{
  "dataset": "aerial photos of the United States (SatlasPretrain)",
  "train_examples": 101725,
  "image_size": 64,
  "arch": "resmlp",
  "norm_position": "pre",
  "activation": "swiglu",
  "dropout": 0.05,
  "moe": "expert_choice",
  "num_experts": 8,
  "moe_every": 2,
  "patch_size": [8, 8],
  "momentum": 0.85,
  "weight_decay": 0.03
}
Rows from block 9 of a small masked image model, named by matrix and row number. Rows with one number within an expert belong to one neuron, the router's apart. Each number is 50 + 15 x the weight over its row's rms, rounded and kept within 0 to 99. All counts start at 0.
Before each expert's rows are labels from the 100 images, of 14976, where the router gives the expert most weight on average: "peak at" is the part of the image that holds the peak. Only what is clearly more common there than usual is listed. The data: aerial photos of the United States (SatlasPretrain). In brackets: how many of the 100, against the usual share in percent.
# router: router (model.blocks.9.mlp.router.weight, 8x256, trained with AdamW), inputs 0-51
# gate: expert gate (model.blocks.9.mlp.gate, 8x128x256), inputs 0-51
# up: expert up (model.blocks.9.mlp.up, 8x128x256), inputs 0-51
# down: expert down (model.blocks.9.mlp.down, 8x256x128, transposed), outputs 0-51

# expert 6
peak at: bottom left (33 vs 14.1)
router.6:32 25 16 53 46 44 84 48 51 49 65 49 28 33 52 58 63 47 60 52 64 36 68 53 54 53 53 45 39 69 44 78 49 40 28 60 48 45 55 57 58 41 56 50 65 33 43 48 33 51 39 37
gate.0:61 61 64 81 63 43 35 54 50 61 58 25 55 66 35 28 43 42 51 75 38 37 60 32 58 64 67 40 71 41 54 35 33 66 20 58 55 42 69 55 46 59 37 42 60 45 42 44 82 41 40 40
up.0:58 19 63 24 65 59 58 59 30 45 49 40 56 52 50 39 49 56 59 52 43 54 24 37 45 64 30 54 50 62 45 47 46 76 28 64 71 52 45 65 64 77 70 52 62 57 37 42 59 56 23 45
down.0:38 07 38 37 32 52 70 62 42 44 47 77 61 42 46 48 58 65 60 46 51 55 54 69 25 62 64 30 31 53 32 48 38 63 37 45 62 14 60 50 67 75 73 50 60 40 56 48 32 56 23 55
gate.1:75 54 66 30 58 62 42 67 61 28 62 38 57 53 31 45 41 66 53 67 32 46 33 51 86 51 35 81 33 44 71 56 48 48 46 54 71 46 35 59 31 55 46 58 72 75 56 86 33 59 69 71
up.1:61 56 42 50 31 41 62 26 35 29 47 70 16 38 50 61 54 30 53 67 54 72 66 49 16 37 89 40 51 60 51 44 76 46 32 59 62 27 41 26 56 65 38 58 35 44 61 26 61 37 51 53
down.1:50 52 39 72 47 55 40 55 40 69 48 42 30 61 59 54 27 62 45 40 43 55 54 34 34 57 49 34 51 99 53 35 74 43 68 27 40 66 44 52 43 49 74 44 38 68 43 38 32 42 74 55
gate.2:49 74 81 36 63 46 15 51 51 91 61 22 41 29 57 35 55 52 70 40 59 54 58 35 42 11 42 50 42 69 27 38 54 39 46 55 70 47 63 46 42 50 40 18 47 56 23 30 47 56 48 47
up.2:48 28 45 61 38 46 55 42 60 57 37 67 78 45 55 59 51 61 64 55 28 22 47 52 40 60 47 60 66 45 42 45 22 57 50 66 39 47 56 46 49 58 28 38 61 46 50 77 53 47 43 72
down.2:37 27 62 63 37 53 50 26 80 73 40 61 46 28 53 44 53 46 37 56 60 33 63 45 26 78 51 71 43 36 51 61 65 61 72 42 38 53 49 57 89 35 26 40 72 51 55 60 64 36 23 63
gate.3:52 40 54 59 63 45 33 60 35 30 53 66 52 27 33 42 65 47 50 48 43 25 54 21 64 24 54 58 29 56 47 63 18 34 43 52 64 35 25 18 59 57 35 66 59 51 41 93 36 35 50 54
up.3:61 70 06 54 38 34 54 71 75 37 55 46 53 51 52 51 53 64 72 45 57 42 55 54 59 67 46 27 59 57 42 40 70 44 32 30 55 46 39 54 19 43 48 51 55 47 37 88 61 65 67 55
down.3:46 54 46 48 41 52 50 35 74 58 31 64 56 65 56 50 50 44 63 42 59 55 64 59 54 41 47 16 81 54 59 61 35 63 78 61 54 42 45 62 49 57 79 51 84 51 51 56 20 61 63 51
gate.4:56 24 66 42 52 60 32 58 42 20 52 31 89 61 20 61 54 39 41 57 48 45 40 38 54 30 37 56 48 33 18 57 41 60 66 27 47 38 39 59 41 68 26 63 41 48 60 54 51 65 72 46
up.4:35 44 59 48 34 38 55 33 48 53 58 69 46 29 71 49 44 23 60 73 55 53 95 60 43 40 30 38 42 88 55 58 60 55 33 59 52 65 74 42 30 55 53 37 37 53 45 82 81 51 61 73
down.4:23 64 51 69 50 62 64 46 33 45 63 32 34 21 70 67 34 41 72 56 41 38 49 55 47 56 43 49 30 59 43 58 61 62 45 62 27 76 67 32 33 54 58 43 62 56 48 76 64 31 60 54
gate.5:48 55 66 49 67 59 20 57 32 50 59 24 48 24 53 89 42 53 52 40 68 74 07 25 55 64 62 53 54 54 58 21 33 40 27 35 53 56 43 55 68 37 39 63 39 25 48 52 47 28 26 50
up.5:59 33 41 50 59 51 51 69 43 50 50 51 51 54 49 57 54 75 58 38 60 31 45 49 54 80 51 73 44 51 31 51 67 34 39 46 39 43 67 53 59 56 42 39 34 33 32 73 23 46 73 71
down.5:69 53 67 40 55 37 28 34 53 63 55 31 47 67 21 53 44 36 40 35 61 52 46 51 54 56 43 57 74 52 69 51 62 76 47 46 42 52 85 69 59 22 56 68 38 29 20 62 50 77 59 42
gate.6:19 58 39 34 44 31 24 56 47 80 53 43 61 61 52 48 45 50 48 52 54 48 46 36 62 41 57 86 55 50 52 29 46 58 48 62 70 52 36 82 23 57 26 34 77 38 46 49 55 59 19 50
up.6:65 99 41 42 57 56 50 77 76 59 61 48 31 29 33 52 38 25 34 28 44 56 69 40 48 66 72 38 32 70 45 75 59 49 30 43 65 39 57 21 51 45 46 66 70 58 47 38 61 49 43 60
down.6:47 65 34 36 48 54 50 54 75 44 77 74 48 34 27 46 30 54 34 43 41 37 20 51 65 48 49 23 62 59 57 69 70 55 49 75 46 46 52 33 47 54 55 57 46 74 34 37 72 56 31 67
gate.7:47 55 63 55 25 71 39 19 36 41 62 56 78 28 12 44 28 44 54 42 48 52 48 45 56 45 62 49 23 26 36 50 48 42 50 48 41 62 77 46 37 70 56 59 23 50 55 53 49 52 78 48
up.7:60 59 57 58 36 56 58 67 48 50 70 49 39 40 36 62 58 64 58 57 27 49 76 44 50 33 76 69 36 56 38 83 51 36 48 11 59 29 48 51 41 41 63 35 40 69 53 65 39 40 68 50
down.7:55 59 26 35 52 60 70 66 58 77 58 42 57 38 34 59 57 61 51 41 69 41 57 59 53 56 54 32 48 86 60 85 57 54 43 28 44 63 52 66 28 49 32 30 33 32 51 47 51 49 78 70
gate.8:52 22 83 33 69 44 38 65 66 43 58 56 62 72 49 37 54 45 39 45 53 45 36 50 80 56 52 26 13 45 35 32 61 46 52 44 44 55 53 74 50 81 33 73 49 41 61 49 67 77 36 46
up.8:91 58 44 58 48 44 43 30 48 34 28 56 44 38 60 64 76 59 68 59 86 63 56 45 79 32 44 52 38 42 49 83 74 45 48 62 61 54 30 93 07 49 46 41 45 60 45 72 56 65 57 90
down.8:33 34 72 56 73 47 47 41 57 76 53 61 35 34 46 50 62 74 49 54 66 62 53 56 53 29 44 39 83 49 35 85 54 50 66 69 57 39 53 85 53 53 38 19 61 58 58 85 39 37 45 79
gate.9:70 55 46 43 33 56 32 63 46 77 55 51 40 35 58 40 36 30 56 31 79 39 64 52 54 19 65 40 25 63 38 58 67 53 48 42 63 57 51 86 51 67 54 51 47 70 21 37 31 57 42 40
up.9:14 52 28 85 46 58 32 42 61 35 41 56 57 53 42 46 64 28 32 63 25 28 24 46 51 65 27 33 35 52 52 48 51 50 30 68 51 43 74 61 42 67 34 23 49 42 45 57 62 48 27 32
down.9:65 42 63 62 40 85 20 69 55 80 55 46 55 54 55 53 56 38 46 44 47 40 52 68 41 70 44 44 64 39 70 49 61 37 52 51 51 41 48 57 43 50 44 32 51 64 44 52 53 54 27 41
gate.10:78 63 62 33 43 76 36 55 39 69 29 32 42 41 37 41 70 21 46 46 59 69 36 44 47 61 34 64 75 60 30 21 34 39 69 47 42 47 64 45 48 70 70 62 53 52 53 39 54 73 55 31
up.10:61 47 59 32 50 55 73 35 33 64 33 31 58 46 41 49 45 64 59 45 53 55 46 59 31 60 39 75 62 55 66 62 58 59 71 31 42 41 23 42 78 41 51 52 34 27 36 25 52 58 54 50
down.10:56 27 73 43 36 55 56 28 69 38 30 54 41 53 21 58 55 75 64 51 44 61 50 52 33 69 18 36 25 40 41 69 53 34 52 24 28 40 51 42 78 41 52 48 66 29 60 47 64 65 48 52
gate.11:36 53 49 33 37 27 40 55 45 54 52 70 84 25 29 55 72 64 52 51 67 44 51 37 58 67 65 55 25 27 23 62 87 58 39 42 46 59 82 49 46 55 39 43 08 15 26 73 55 58 61 37
up.11:42 25 27 40 56 48 60 54 54 50 40 74 56 36 24 57 39 18 41 60 44 72 56 49 62 45 41 42 33 61 36 61 58 60 79 33 40 49 76 54 40 61 37 61 38 29 35 44 63 41 62 21
down.11:57 51 42 46 57 47 31 48 42 34 51 99 32 40 50 82 42 50 65 47 41 48 38 40 58 42 13 45 58 62 50 65 43 43 33 53 51 62 42 39 38 48 73 31 55 73 32 38 65 41 52 36
gate.12:47 48 59 43 53 56 49 80 54 68 58 21 60 46 50 27 52 59 48 75 68 54 51 23 25 52 52 50 35 56 52 49 57 52 57 41 52 37 39 45 34 47 25 44 49 61 43 72 77 21 41 43
up.12:42 70 63 48 38 48 52 49 43 63 30 50 40 48 64 33 38 31 50 45 35 71 60 45 50 79 26 70 62 53 53 54 14 57 31 28 34 60 50 55 56 52 48 57 63 60 60 73 52 43 52 36
down.12:32 43 77 41 29 33 70 56 46 66 30 39 51 20 82 23 35 35 53 73 85 43 56 58 68 93 52 59 43 56 56 51 49 64 62 69 43 59 43 45 38 69 53 62 36 48 45 53 74 52 51 52

# expert 5
peak at: top left (32 vs 14.1)
router.5:40 58 51 89 65 52 29 37 57 54 41 51 68 71 53 62 20 66 32 60 44 65 43 57 35 40 39 51 61 71 68 31 61 63 55 81 34 67 47 70 58 32 53 51 48 57 61 51 76 71 47 40
gate.0:37 22 64 42 39 87 44 49 57 64 54 79 31 30 19 53 42 45 53 52 61 54 47 59 22 49 75 25 57 26 54 62 56 57 40 54 39 41 52 68 50 36 58 25 60 48 55 37 55 22 56 48
up.0:54 60 44 75 34 51 36 49 48 60 39 29 56 55 57 49 66 28 67 82 39 66 90 63 41 54 65 45 78 32 60 57 25 53 26 23 50 36 38 46 34 42 55 59 60 43 35 14 57 55 59 40
down.0:66 61 60 62 54 50 44 64 28 67 30 45 36 71 75 74 42 54 41 50 55 62 72 22 65 46 25 46 15 47 47 48 52 31 56 58 45 69 48 37 61 60 55 27 57 39 28 37 73 50 64 68
gate.1:65 72 68 61 24 50 39 46 31 55 49 24 47 18 32 46 37 43 34 22 39 37 36 68 66 37 34 38 26 39 39 36 34 62 46 53 25 60 59 67 38 41 60 58 73 59 36 63 50 19 28 57
up.1:48 56 58 80 59 51 57 49 50 57 57 56 51 49 27 34 59 57 35 66 58 91 45 46 73 39 67 58 49 16 46 49 64 63 68 43 55 52 52 58 67 60 58 75 56 52 49 53 66 51 28 65
down.1:62 64 24 38 22 40 18 57 48 51 48 67 54 53 21 52 48 59 54 52 57 43 56 67 63 58 77 64 51 66 45 82 32 49 41 82 38 54 35 43 58 61 50 29 64 59 60 53 54 65 49 53
gate.2:57 22 31 28 26 50 35 51 35 51 62 62 56 64 60 52 68 51 60 55 19 45 31 54 77 27 56 57 26 56 59 39 24 17 42 42 53 44 50 31 80 69 76 45 63 21 40 54 45 45 33 37
up.2:71 42 42 34 46 65 36 57 36 71 50 70 91 57 62 45 58 63 56 48 28 49 39 71 60 42 56 67 38 60 53 56 46 52 72 60 69 40 77 29 54 09 57 50 52 60 46 15 40 25 40 37
down.2:42 70 65 66 18 48 62 33 57 49 49 46 39 48 58 56 71 57 71 36 53 56 52 79 65 49 42 44 32 70 60 71 54 69 45 37 60 34 67 51 40 51 74 55 41 26 33 50 76 40 22 37
gate.3:75 62 51 44 56 26 42 32 59 56 67 80 45 20 63 56 48 46 42 53 42 55 52 40 53 53 62 61 37 74 55 38 48 67 28 50 33 55 51 50 75 54 27 26 63 66 47 70 59 72 51 46
up.3:61 39 55 64 57 54 27 76 29 35 34 33 75 59 43 50 50 81 61 65 61 78 67 57 51 56 80 46 80 58 37 32 52 32 74 75 55 42 58 37 22 34 59 84 50 46 42 36 29 41 73 54
down.3:36 71 14 54 38 40 33 39 32 36 43 61 46 41 71 36 53 54 61 48 47 60 40 32 35 68 57 72 40 69 45 30 24 71 52 40 76 35 37 53 41 39 52 57 31 79 45 45 34 36 75 60
gate.4:43 72 63 55 59 55 36 37 49 61 66 80 51 34 50 45 62 42 54 61 63 57 40 60 71 53 61 57 44 42 49 35 70 52 16 32 64 51 37 31 65 35 58 42 56 37 37 72 54 37 29 49
up.4:40 32 32 46 60 42 46 59 41 30 15 37 47 37 70 43 51 74 32 62 68 49 65 31 55 32 49 62 30 72 48 33 47 65 82 36 45 45 46 65 24 56 36 39 51 36 61 21 55 55 32 42
down.4:53 44 17 55 35 43 66 28 69 73 50 52 55 35 24 43 72 27 41 41 36 48 63 38 53 61 57 43 48 57 37 58 65 55 54 54 52 49 42 25 36 50 62 48 35 46 58 36 47 38 31 78
gate.5:21 63 47 46 63 32 51 64 76 39 05 28 54 37 34 48 73 63 41 37 51 46 68 53 44 47 49 52 95 34 42 56 45 64 71 66 86 37 41 73 50 72 55 49 70 62 36 68 46 77 31 39
up.5:86 68 58 60 41 39 66 45 32 34 73 63 34 60 53 56 45 33 48 55 04 46 50 68 45 62 73 69 26 56 55 63 51 44 48 54 35 49 66 25 37 68 55 56 79 39 41 31 39 48 49 46
down.5:49 44 57 53 31 55 62 57 57 34 53 37 50 53 56 72 57 53 47 58 78 50 22 42 31 42 49 62 65 54 60 53 53 34 63 51 35 26 46 57 69 95 54 60 53 67 60 51 74 53 36 50
gate.6:68 47 45 25 51 44 46 58 67 71 52 46 49 55 51 26 39 68 37 43 48 37 70 40 63 24 41 56 55 47 42 32 55 55 79 42 58 52 51 43 41 62 59 34 44 69 66 80 40 63 69 30
up.6:76 48 30 46 84 46 60 51 60 61 56 51 70 41 52 61 60 43 55 56 67 35 50 61 02 51 54 52 51 44 64 76 67 28 46 54 55 74 27 48 50 41 32 51 65 45 39 48 46 56 65 61
down.6:41 61 46 56 67 66 61 58 33 32 55 56 65 65 83 42 54 52 50 56 77 60 59 53 44 77 43 64 42 65 61 30 64 47 48 54 54 57 50 48 54 51 44 40 23 86 34 59 60 39 32 39
gate.7:48 31 50 44 52 44 38 50 50 72 27 54 52 54 59 40 63 62 80 19 25 63 52 42 59 72 44 55 26 77 50 49 79 36 67 55 24 31 56 56 80 66 54 54 36 29 52 44 69 61 65 54
up.7:36 28 35 48 56 32 81 45 55 64 37 28 63 40 44 45 65 53 74 39 43 66 39 39 60 67 63 72 49 71 48 51 62 45 77 55 24 31 56 46 57 61 55 79 57 42 63 49 64 75 46 67
down.7:28 09 73 48 49 61 48 45 44 31 63 47 68 40 54 53 57 56 75 59 68 42 28 48 36 50 53 42 71 73 62 66 46 53 35 54 67 54 41 75 51 52 72 58 83 78 53 74 60 43 40 44
gate.8:53 25 39 49 43 38 34 71 17 43 38 32 61 60 44 52 50 73 71 49 62 55 35 37 32 48 32 58 61 36 70 28 59 40 57 35 64 73 48 40 29 67 45 44 63 43 57 48 50 66 44 35
up.8:58 36 60 32 43 54 54 60 34 51 39 52 51 62 63 50 50 48 62 71 56 33 54 33 48 33 58 50 60 49 51 34 52 40 66 59 74 67 76 48 40 49 62 46 46 58 55 62 52 64 43 37
down.8:48 59 55 42 51 50 74 18 66 18 45 83 54 76 51 43 41 51 51 66 68 75 73 39 72 56 59 41 65 73 40 23 57 59 63 64 60 66 75 61 48 61 79 64 32 31 07 53 67 26 45 35
gate.9:52 68 42 51 42 54 36 57 27 41 52 73 67 33 28 51 25 41 44 47 77 49 66 45 50 52 55 06 29 37 44 50 91 74 27 51 37 54 65 55 13 68 53 68 40 48 59 72 41 47 31 30
up.9:46 65 51 33 40 44 44 53 44 49 40 63 71 58 51 53 00 29 47 45 62 56 50 51 52 37 53 49 39 59 53 27 66 74 27 48 36 31 42 48 38 91 50 67 40 32 61 59 41 52 41 33
down.9:22 63 27 30 51 42 65 45 59 36 51 66 45 65 86 67 48 66 41 60 64 50 40 28 50 48 68 49 38 63 52 40 58 51 47 60 52 75 27 28 66 53 41 52 49 26 52 44 28 45 49 79
gate.10:51 49 53 46 31 75 33 52 57 60 58 78 47 30 54 65 37 26 37 50 48 55 67 55 59 23 54 44 24 64 23 47 57 39 66 40 64 44 42 33 57 58 72 71 71 36 75 19 31 53 40 49
up.10:49 56 51 69 68 50 61 38 31 40 35 57 15 40 43 37 64 51 32 35 48 34 33 73 46 33 04 65 54 46 47 53 40 47 35 38 35 43 34 37 56 37 37 72 53 51 50 53 53 31 39 60
down.10:30 42 40 59 40 35 57 28 53 53 37 46 87 70 26 50 47 69 33 30 34 41 58 42 48 39 37 57 49 50 50 33 66 48 71 24 55 39 50 52 43 29 60 56 31 55 48 48 67 53 51 49
gate.11:33 62 55 44 47 49 48 56 54 52 72 43 81 60 66 40 35 26 54 52 37 52 46 53 56 48 47 40 41 71 59 25 70 47 62 77 35 69 43 39 48 48 35 67 75 31 68 75 47 54 62 16
up.11:67 26 46 34 54 56 61 30 30 37 31 57 25 63 63 51 51 54 59 62 51 59 42 68 54 83 63 38 43 34 60 61 55 60 39 14 44 28 59 47 36 52 54 38 25 66 38 23 38 71 54 82
down.11:62 44 32 85 48 57 46 64 63 69 69 47 51 40 49 34 44 55 44 38 31 51 68 33 54 55 72 67 69 67 36 61 44 51 33 43 62 53 58 31 39 85 59 47 47 34 41 49 48 38 70 43
gate.12:86 48 48 64 69 70 49 56 54 56 41 62 59 46 51 44 46 67 52 50 63 66 48 44 58 44 56 76 47 44 55 29 56 69 70 60 68 55 75 61 40 38 43 56 74 47 52 23 69 42 38 55
up.12:60 36 59 62 66 66 62 47 51 72 44 43 89 32 62 44 45 70 53 38 70 56 47 48 65 43 65 68 54 44 44 34 34 64 68 71 68 56 83 46 54 34 38 67 57 42 51 30 64 47 47 48
down.12:37 47 60 50 19 71 41 58 48 68 57 47 29 42 52 40 50 44 36 51 34 35 48 46 38 69 22 46 85 32 44 28 44 49 62 54 45 57 59 47 50 59 55 49 34 65 83 68 48 47 47 42

# expert 2
peak at: top left (33 vs 14.1)
router.2:42 44 87 36 51 51 14 54 34 36 56 62 46 20 28 56 68 62 53 46 53 65 44 62 76 74 71 37 56 40 59 33 10 52 55 22 53 36 51 43 46 55 33 64 46 66 46 64 46 60 45 48
gate.0:74 62 62 59 49 61 35 60 51 46 63 55 60 41 68 57 64 41 31 59 50 35 51 41 51 40 73 42 27 41 38 23 58 67 48 33 57 43 43 73 40 16 29 42 52 43 60 17 56 71 45 48
up.0:57 58 80 55 62 73 59 63 37 54 45 51 45 48 63 59 36 72 34 29 59 33 41 37 49 47 52 82 75 66 62 47 74 68 50 53 52 34 30 77 24 57 31 56 35 62 45 86 46 61 50 69
down.0:32 62 47 42 53 76 44 49 44 42 50 46 67 76 59 23 44 64 27 60 40 47 69 28 43 57 45 50 61 24 64 79 55 46 56 54 39 33 63 60 62 68 62 45 48 47 59 50 59 31 47 65
gate.1:35 63 74 43 49 74 42 44 91 27 56 42 29 73 50 29 20 56 30 48 31 52 42 51 54 57 57 63 52 43 53 47 72 44 41 64 50 67 53 70 61 56 58 54 25 27 56 52 66 55 67 65
up.1:18 26 56 38 67 55 24 59 57 44 49 21 56 26 51 00 38 58 37 42 41 58 61 59 55 72 31 47 60 41 47 17 52 57 54 54 65 35 52 62 52 62 60 61 50 21 39 39 63 60 54 62
down.1:56 46 56 55 54 40 49 30 34 68 56 23 75 65 41 52 67 44 52 59 62 55 41 36 25 56 36 91 61 43 40 52 88 71 54 49 68 43 89 48 48 45 39 49 62 52 64 73 49 69 70 57
gate.2:37 73 49 50 59 36 18 70 39 61 57 31 24 48 55 22 48 33 36 48 41 57 71 42 62 38 50 93 44 66 60 36 62 57 68 70 57 26 58 65 31 38 59 80 36 58 83 75 62 69 62 51
up.2:47 52 10 60 55 51 35 08 29 69 67 35 62 62 61 67 74 79 65 39 67 69 57 35 41 50 80 49 37 22 35 99 60 67 53 38 49 51 43 55 46 23 29 37 37 45 22 53 60 47 39 66
down.2:62 56 42 56 48 59 61 44 50 56 63 87 47 52 49 66 57 54 62 52 50 48 39 46 42 36 56 35 54 97 59 52 75 47 60 45 67 59 68 73 74 40 89 44 37 38 50 64 61 57 50 43
gate.3:38 72 38 78 58 39 61 61 51 38 51 39 80 32 38 51 82 55 58 57 85 57 69 56 30 59 65 52 32 43 53 25 67 48 33 33 45 64 50 48 31 64 36 31 55 32 31 43 56 54 42 55
up.3:55 75 51 62 89 38 64 40 23 71 63 52 42 43 62 49 55 50 39 54 50 48 43 39 39 61 51 44 57 50 35 59 46 55 56 51 33 59 71 78 53 51 37 53 60 80 59 67 58 47 09 66
down.3:45 56 29 52 58 31 73 57 46 71 55 39 31 36 26 46 92 37 59 81 59 45 52 42 63 58 61 49 70 48 30 51 39 43 65 45 41 41 31 52 65 48 45 57 62 29 57 40 48 70 56 26
gate.4:73 34 89 50 34 36 29 47 32 78 46 50 51 53 27 45 50 57 62 67 49 68 61 56 61 48 69 38 47 47 62 38 30 42 69 39 48 44 72 62 54 23 37 20 71 86 16 48 87 72 46 57
up.4:37 37 30 27 27 61 48 32 63 10 68 45 47 37 49 61 26 47 46 43 58 58 48 58 70 28 57 19 53 51 55 34 43 61 50 50 51 45 47 27 51 39 69 50 56 37 57 75 53 32 32 41
down.4:69 52 59 58 62 60 71 69 32 57 55 55 45 42 69 58 50 62 51 73 64 56 35 25 44 52 30 71 27 51 49 64 51 44 40 49 50 62 52 46 40 42 47 60 68 43 51 51 63 63 46 48
gate.5:49 52 74 58 41 75 51 38 44 59 33 50 46 59 31 40 45 79 41 51 28 88 55 45 53 12 46 57 30 34 60 24 24 32 65 44 50 52 61 57 79 45 36 55 38 79 43 73 59 56 47 52
up.5:73 42 38 38 53 70 45 38 49 36 40 55 60 45 41 53 28 87 34 43 38 89 64 47 53 12 37 34 42 07 60 40 23 44 85 28 48 30 55 55 71 27 18 34 38 60 43 77 42 66 56 12
down.5:26 38 48 57 11 45 48 53 40 55 42 68 44 14 95 30 77 38 48 54 67 50 28 41 45 37 35 75 74 59 34 49 62 53 55 55 59 41 55 52 36 34 60 61 29 44 88 41 61 56 55 52
gate.6:50 57 50 56 59 44 54 37 61 64 34 47 46 45 36 52 42 70 41 49 25 56 78 50 68 49 52 17 43 50 47 53 63 65 55 51 55 72 59 56 41 38 45 30 51 50 62 48 48 42 34 47
up.6:61 46 37 62 37 41 40 65 29 47 47 23 50 31 37 38 51 56 39 13 60 44 30 53 52 72 38 62 99 43 65 84 29 49 30 44 42 32 36 69 23 57 40 54 25 48 52 67 71 71 82 42
down.6:41 54 53 48 67 38 43 58 44 58 74 32 47 66 52 40 39 40 45 46 44 39 52 52 27 34 55 23 07 55 27 66 51 59 48 52 60 57 31 58 39 57 58 38 59 51 33 56 45 38 35 59
gate.7:61 56 74 48 40 43 40 46 46 21 61 51 65 25 57 61 55 61 58 46 56 44 35 63 75 81 61 53 54 50 65 52 24 50 43 47 62 41 69 58 45 38 35 72 44 63 65 74 59 54 33 53
up.7:43 43 66 57 53 40 50 52 62 53 50 53 36 49 39 41 49 54 47 46 32 44 58 52 45 52 60 71 57 50 69 60 49 42 00 28 65 46 38 57 19 64 55 47 55 91 44 18 53 44 71 99
down.7:68 35 51 40 47 63 44 46 47 72 55 29 40 63 53 57 27 75 45 61 63 50 74 33 64 39 65 49 55 42 51 66 54 46 60 53 47 48 72 38 50 35 36 34 56 59 41 47 51 50 73 99
gate.8:54 50 62 50 59 40 32 38 29 55 67 45 46 35 48 31 49 62 24 32 88 58 60 62 69 51 49 26 32 25 68 65 44 36 63 59 54 13 59 51 27 43 48 13 59 78 36 80 61 55 41 76
up.8:66 71 35 58 40 36 62 22 47 33 48 43 60 45 69 56 48 68 46 31 36 40 31 46 44 58 53 32 61 65 49 60 30 39 73 45 29 31 38 73 63 37 49 53 43 43 52 33 39 53 40 29
down.8:46 58 57 24 58 60 34 44 43 46 60 14 73 34 29 51 38 84 55 76 61 59 68 67 49 55 32 55 33 80 60 55 71 43 49 42 54 42 52 50 66 62 44 41 54 20 34 67 65 45 58 46
gate.9:29 50 81 25 22 51 34 54 48 38 32 43 25 28 78 30 76 73 24 55 43 68 54 39 60 39 64 49 45 66 68 37 19 59 28 56 74 24 47 63 54 43 32 57 19 50 38 52 38 52 36 31
up.9:28 58 58 18 42 58 21 40 43 62 52 51 45 46 38 53 69 94 30 67 38 64 55 43 29 52 31 52 36 68 38 40 33 68 57 47 65 43 76 54 31 46 25 57 39 66 54 57 58 45 37 29
down.9:38 35 49 42 40 25 40 40 24 58 57 64 59 45 67 51 47 48 50 77 56 53 51 36 58 38 54 64 57 51 49 53 62 54 40 38 22 65 44 59 54 38 54 46 53 38 48 34 61 49 63 34
gate.10:67 33 40 56 40 51 29 57 10 28 56 51 20 48 41 36 50 49 55 46 66 35 53 50 66 52 54 37 68 42 51 23 65 68 49 42 50 28 67 45 57 61 12 34 57 18 49 21 49 44 22 27
up.10:43 81 50 52 67 57 65 47 62 70 53 63 63 67 63 79 66 51 15 58 59 40 52 60 29 57 52 67 38 46 60 73 50 52 37 75 45 75 10 47 56 27 85 75 43 68 38 45 62 62 70 62
down.10:53 55 45 33 64 67 36 66 56 46 74 51 48 55 46 38 55 64 56 48 70 36 71 46 77 47 47 58 84 02 44 48 48 25 60 51 82 27 51 45 65 41 32 31 42 50 54 54 43 59 48 52
gate.11:46 71 42 73 45 59 64 51 39 60 58 36 49 56 48 43 83 67 50 48 40 69 63 50 65 53 21 51 57 37 34 32 45 74 57 59 74 40 41 37 37 21 57 41 45 56 64 29 42 34 81 51
up.11:54 63 49 73 56 43 42 43 41 46 57 45 73 54 54 38 56 56 39 63 32 84 73 60 69 33 48 55 58 52 29 48 74 68 64 70 43 50 30 32 43 46 51 54 60 43 69 51 30 55 73 42
down.11:08 42 39 57 53 53 52 71 64 62 43 63 46 35 47 56 51 37 40 55 42 58 28 62 43 56 49 18 62 41 56 69 30 23 38 34 11 47 40 34 77 52 84 19 44 61 62 44 57 30 52 52
gate.12:68 46 72 46 61 53 29 52 56 51 46 39 34 12 57 63 67 59 35 54 66 60 58 56 51 55 78 52 79 38 28 35 25 76 18 16 68 70 69 18 44 53 55 31 66 56 55 59 63 38 32 67
up.12:40 44 43 50 30 44 47 54 33 63 51 59 40 43 54 53 63 51 54 56 43 42 30 58 32 60 50 45 54 50 36 36 52 57 28 41 70 39 53 39 67 38 43 34 58 56 53 65 47 45 45 81
down.12:42 32 53 34 52 41 52 45 38 51 53 38 35 49 73 56 45 36 74 65 32 35 86 56 63 54 28 42 45 57 29 57 57 45 52 30 46 40 48 58 20 46 51 30 40 45 21 45 23 50 45 81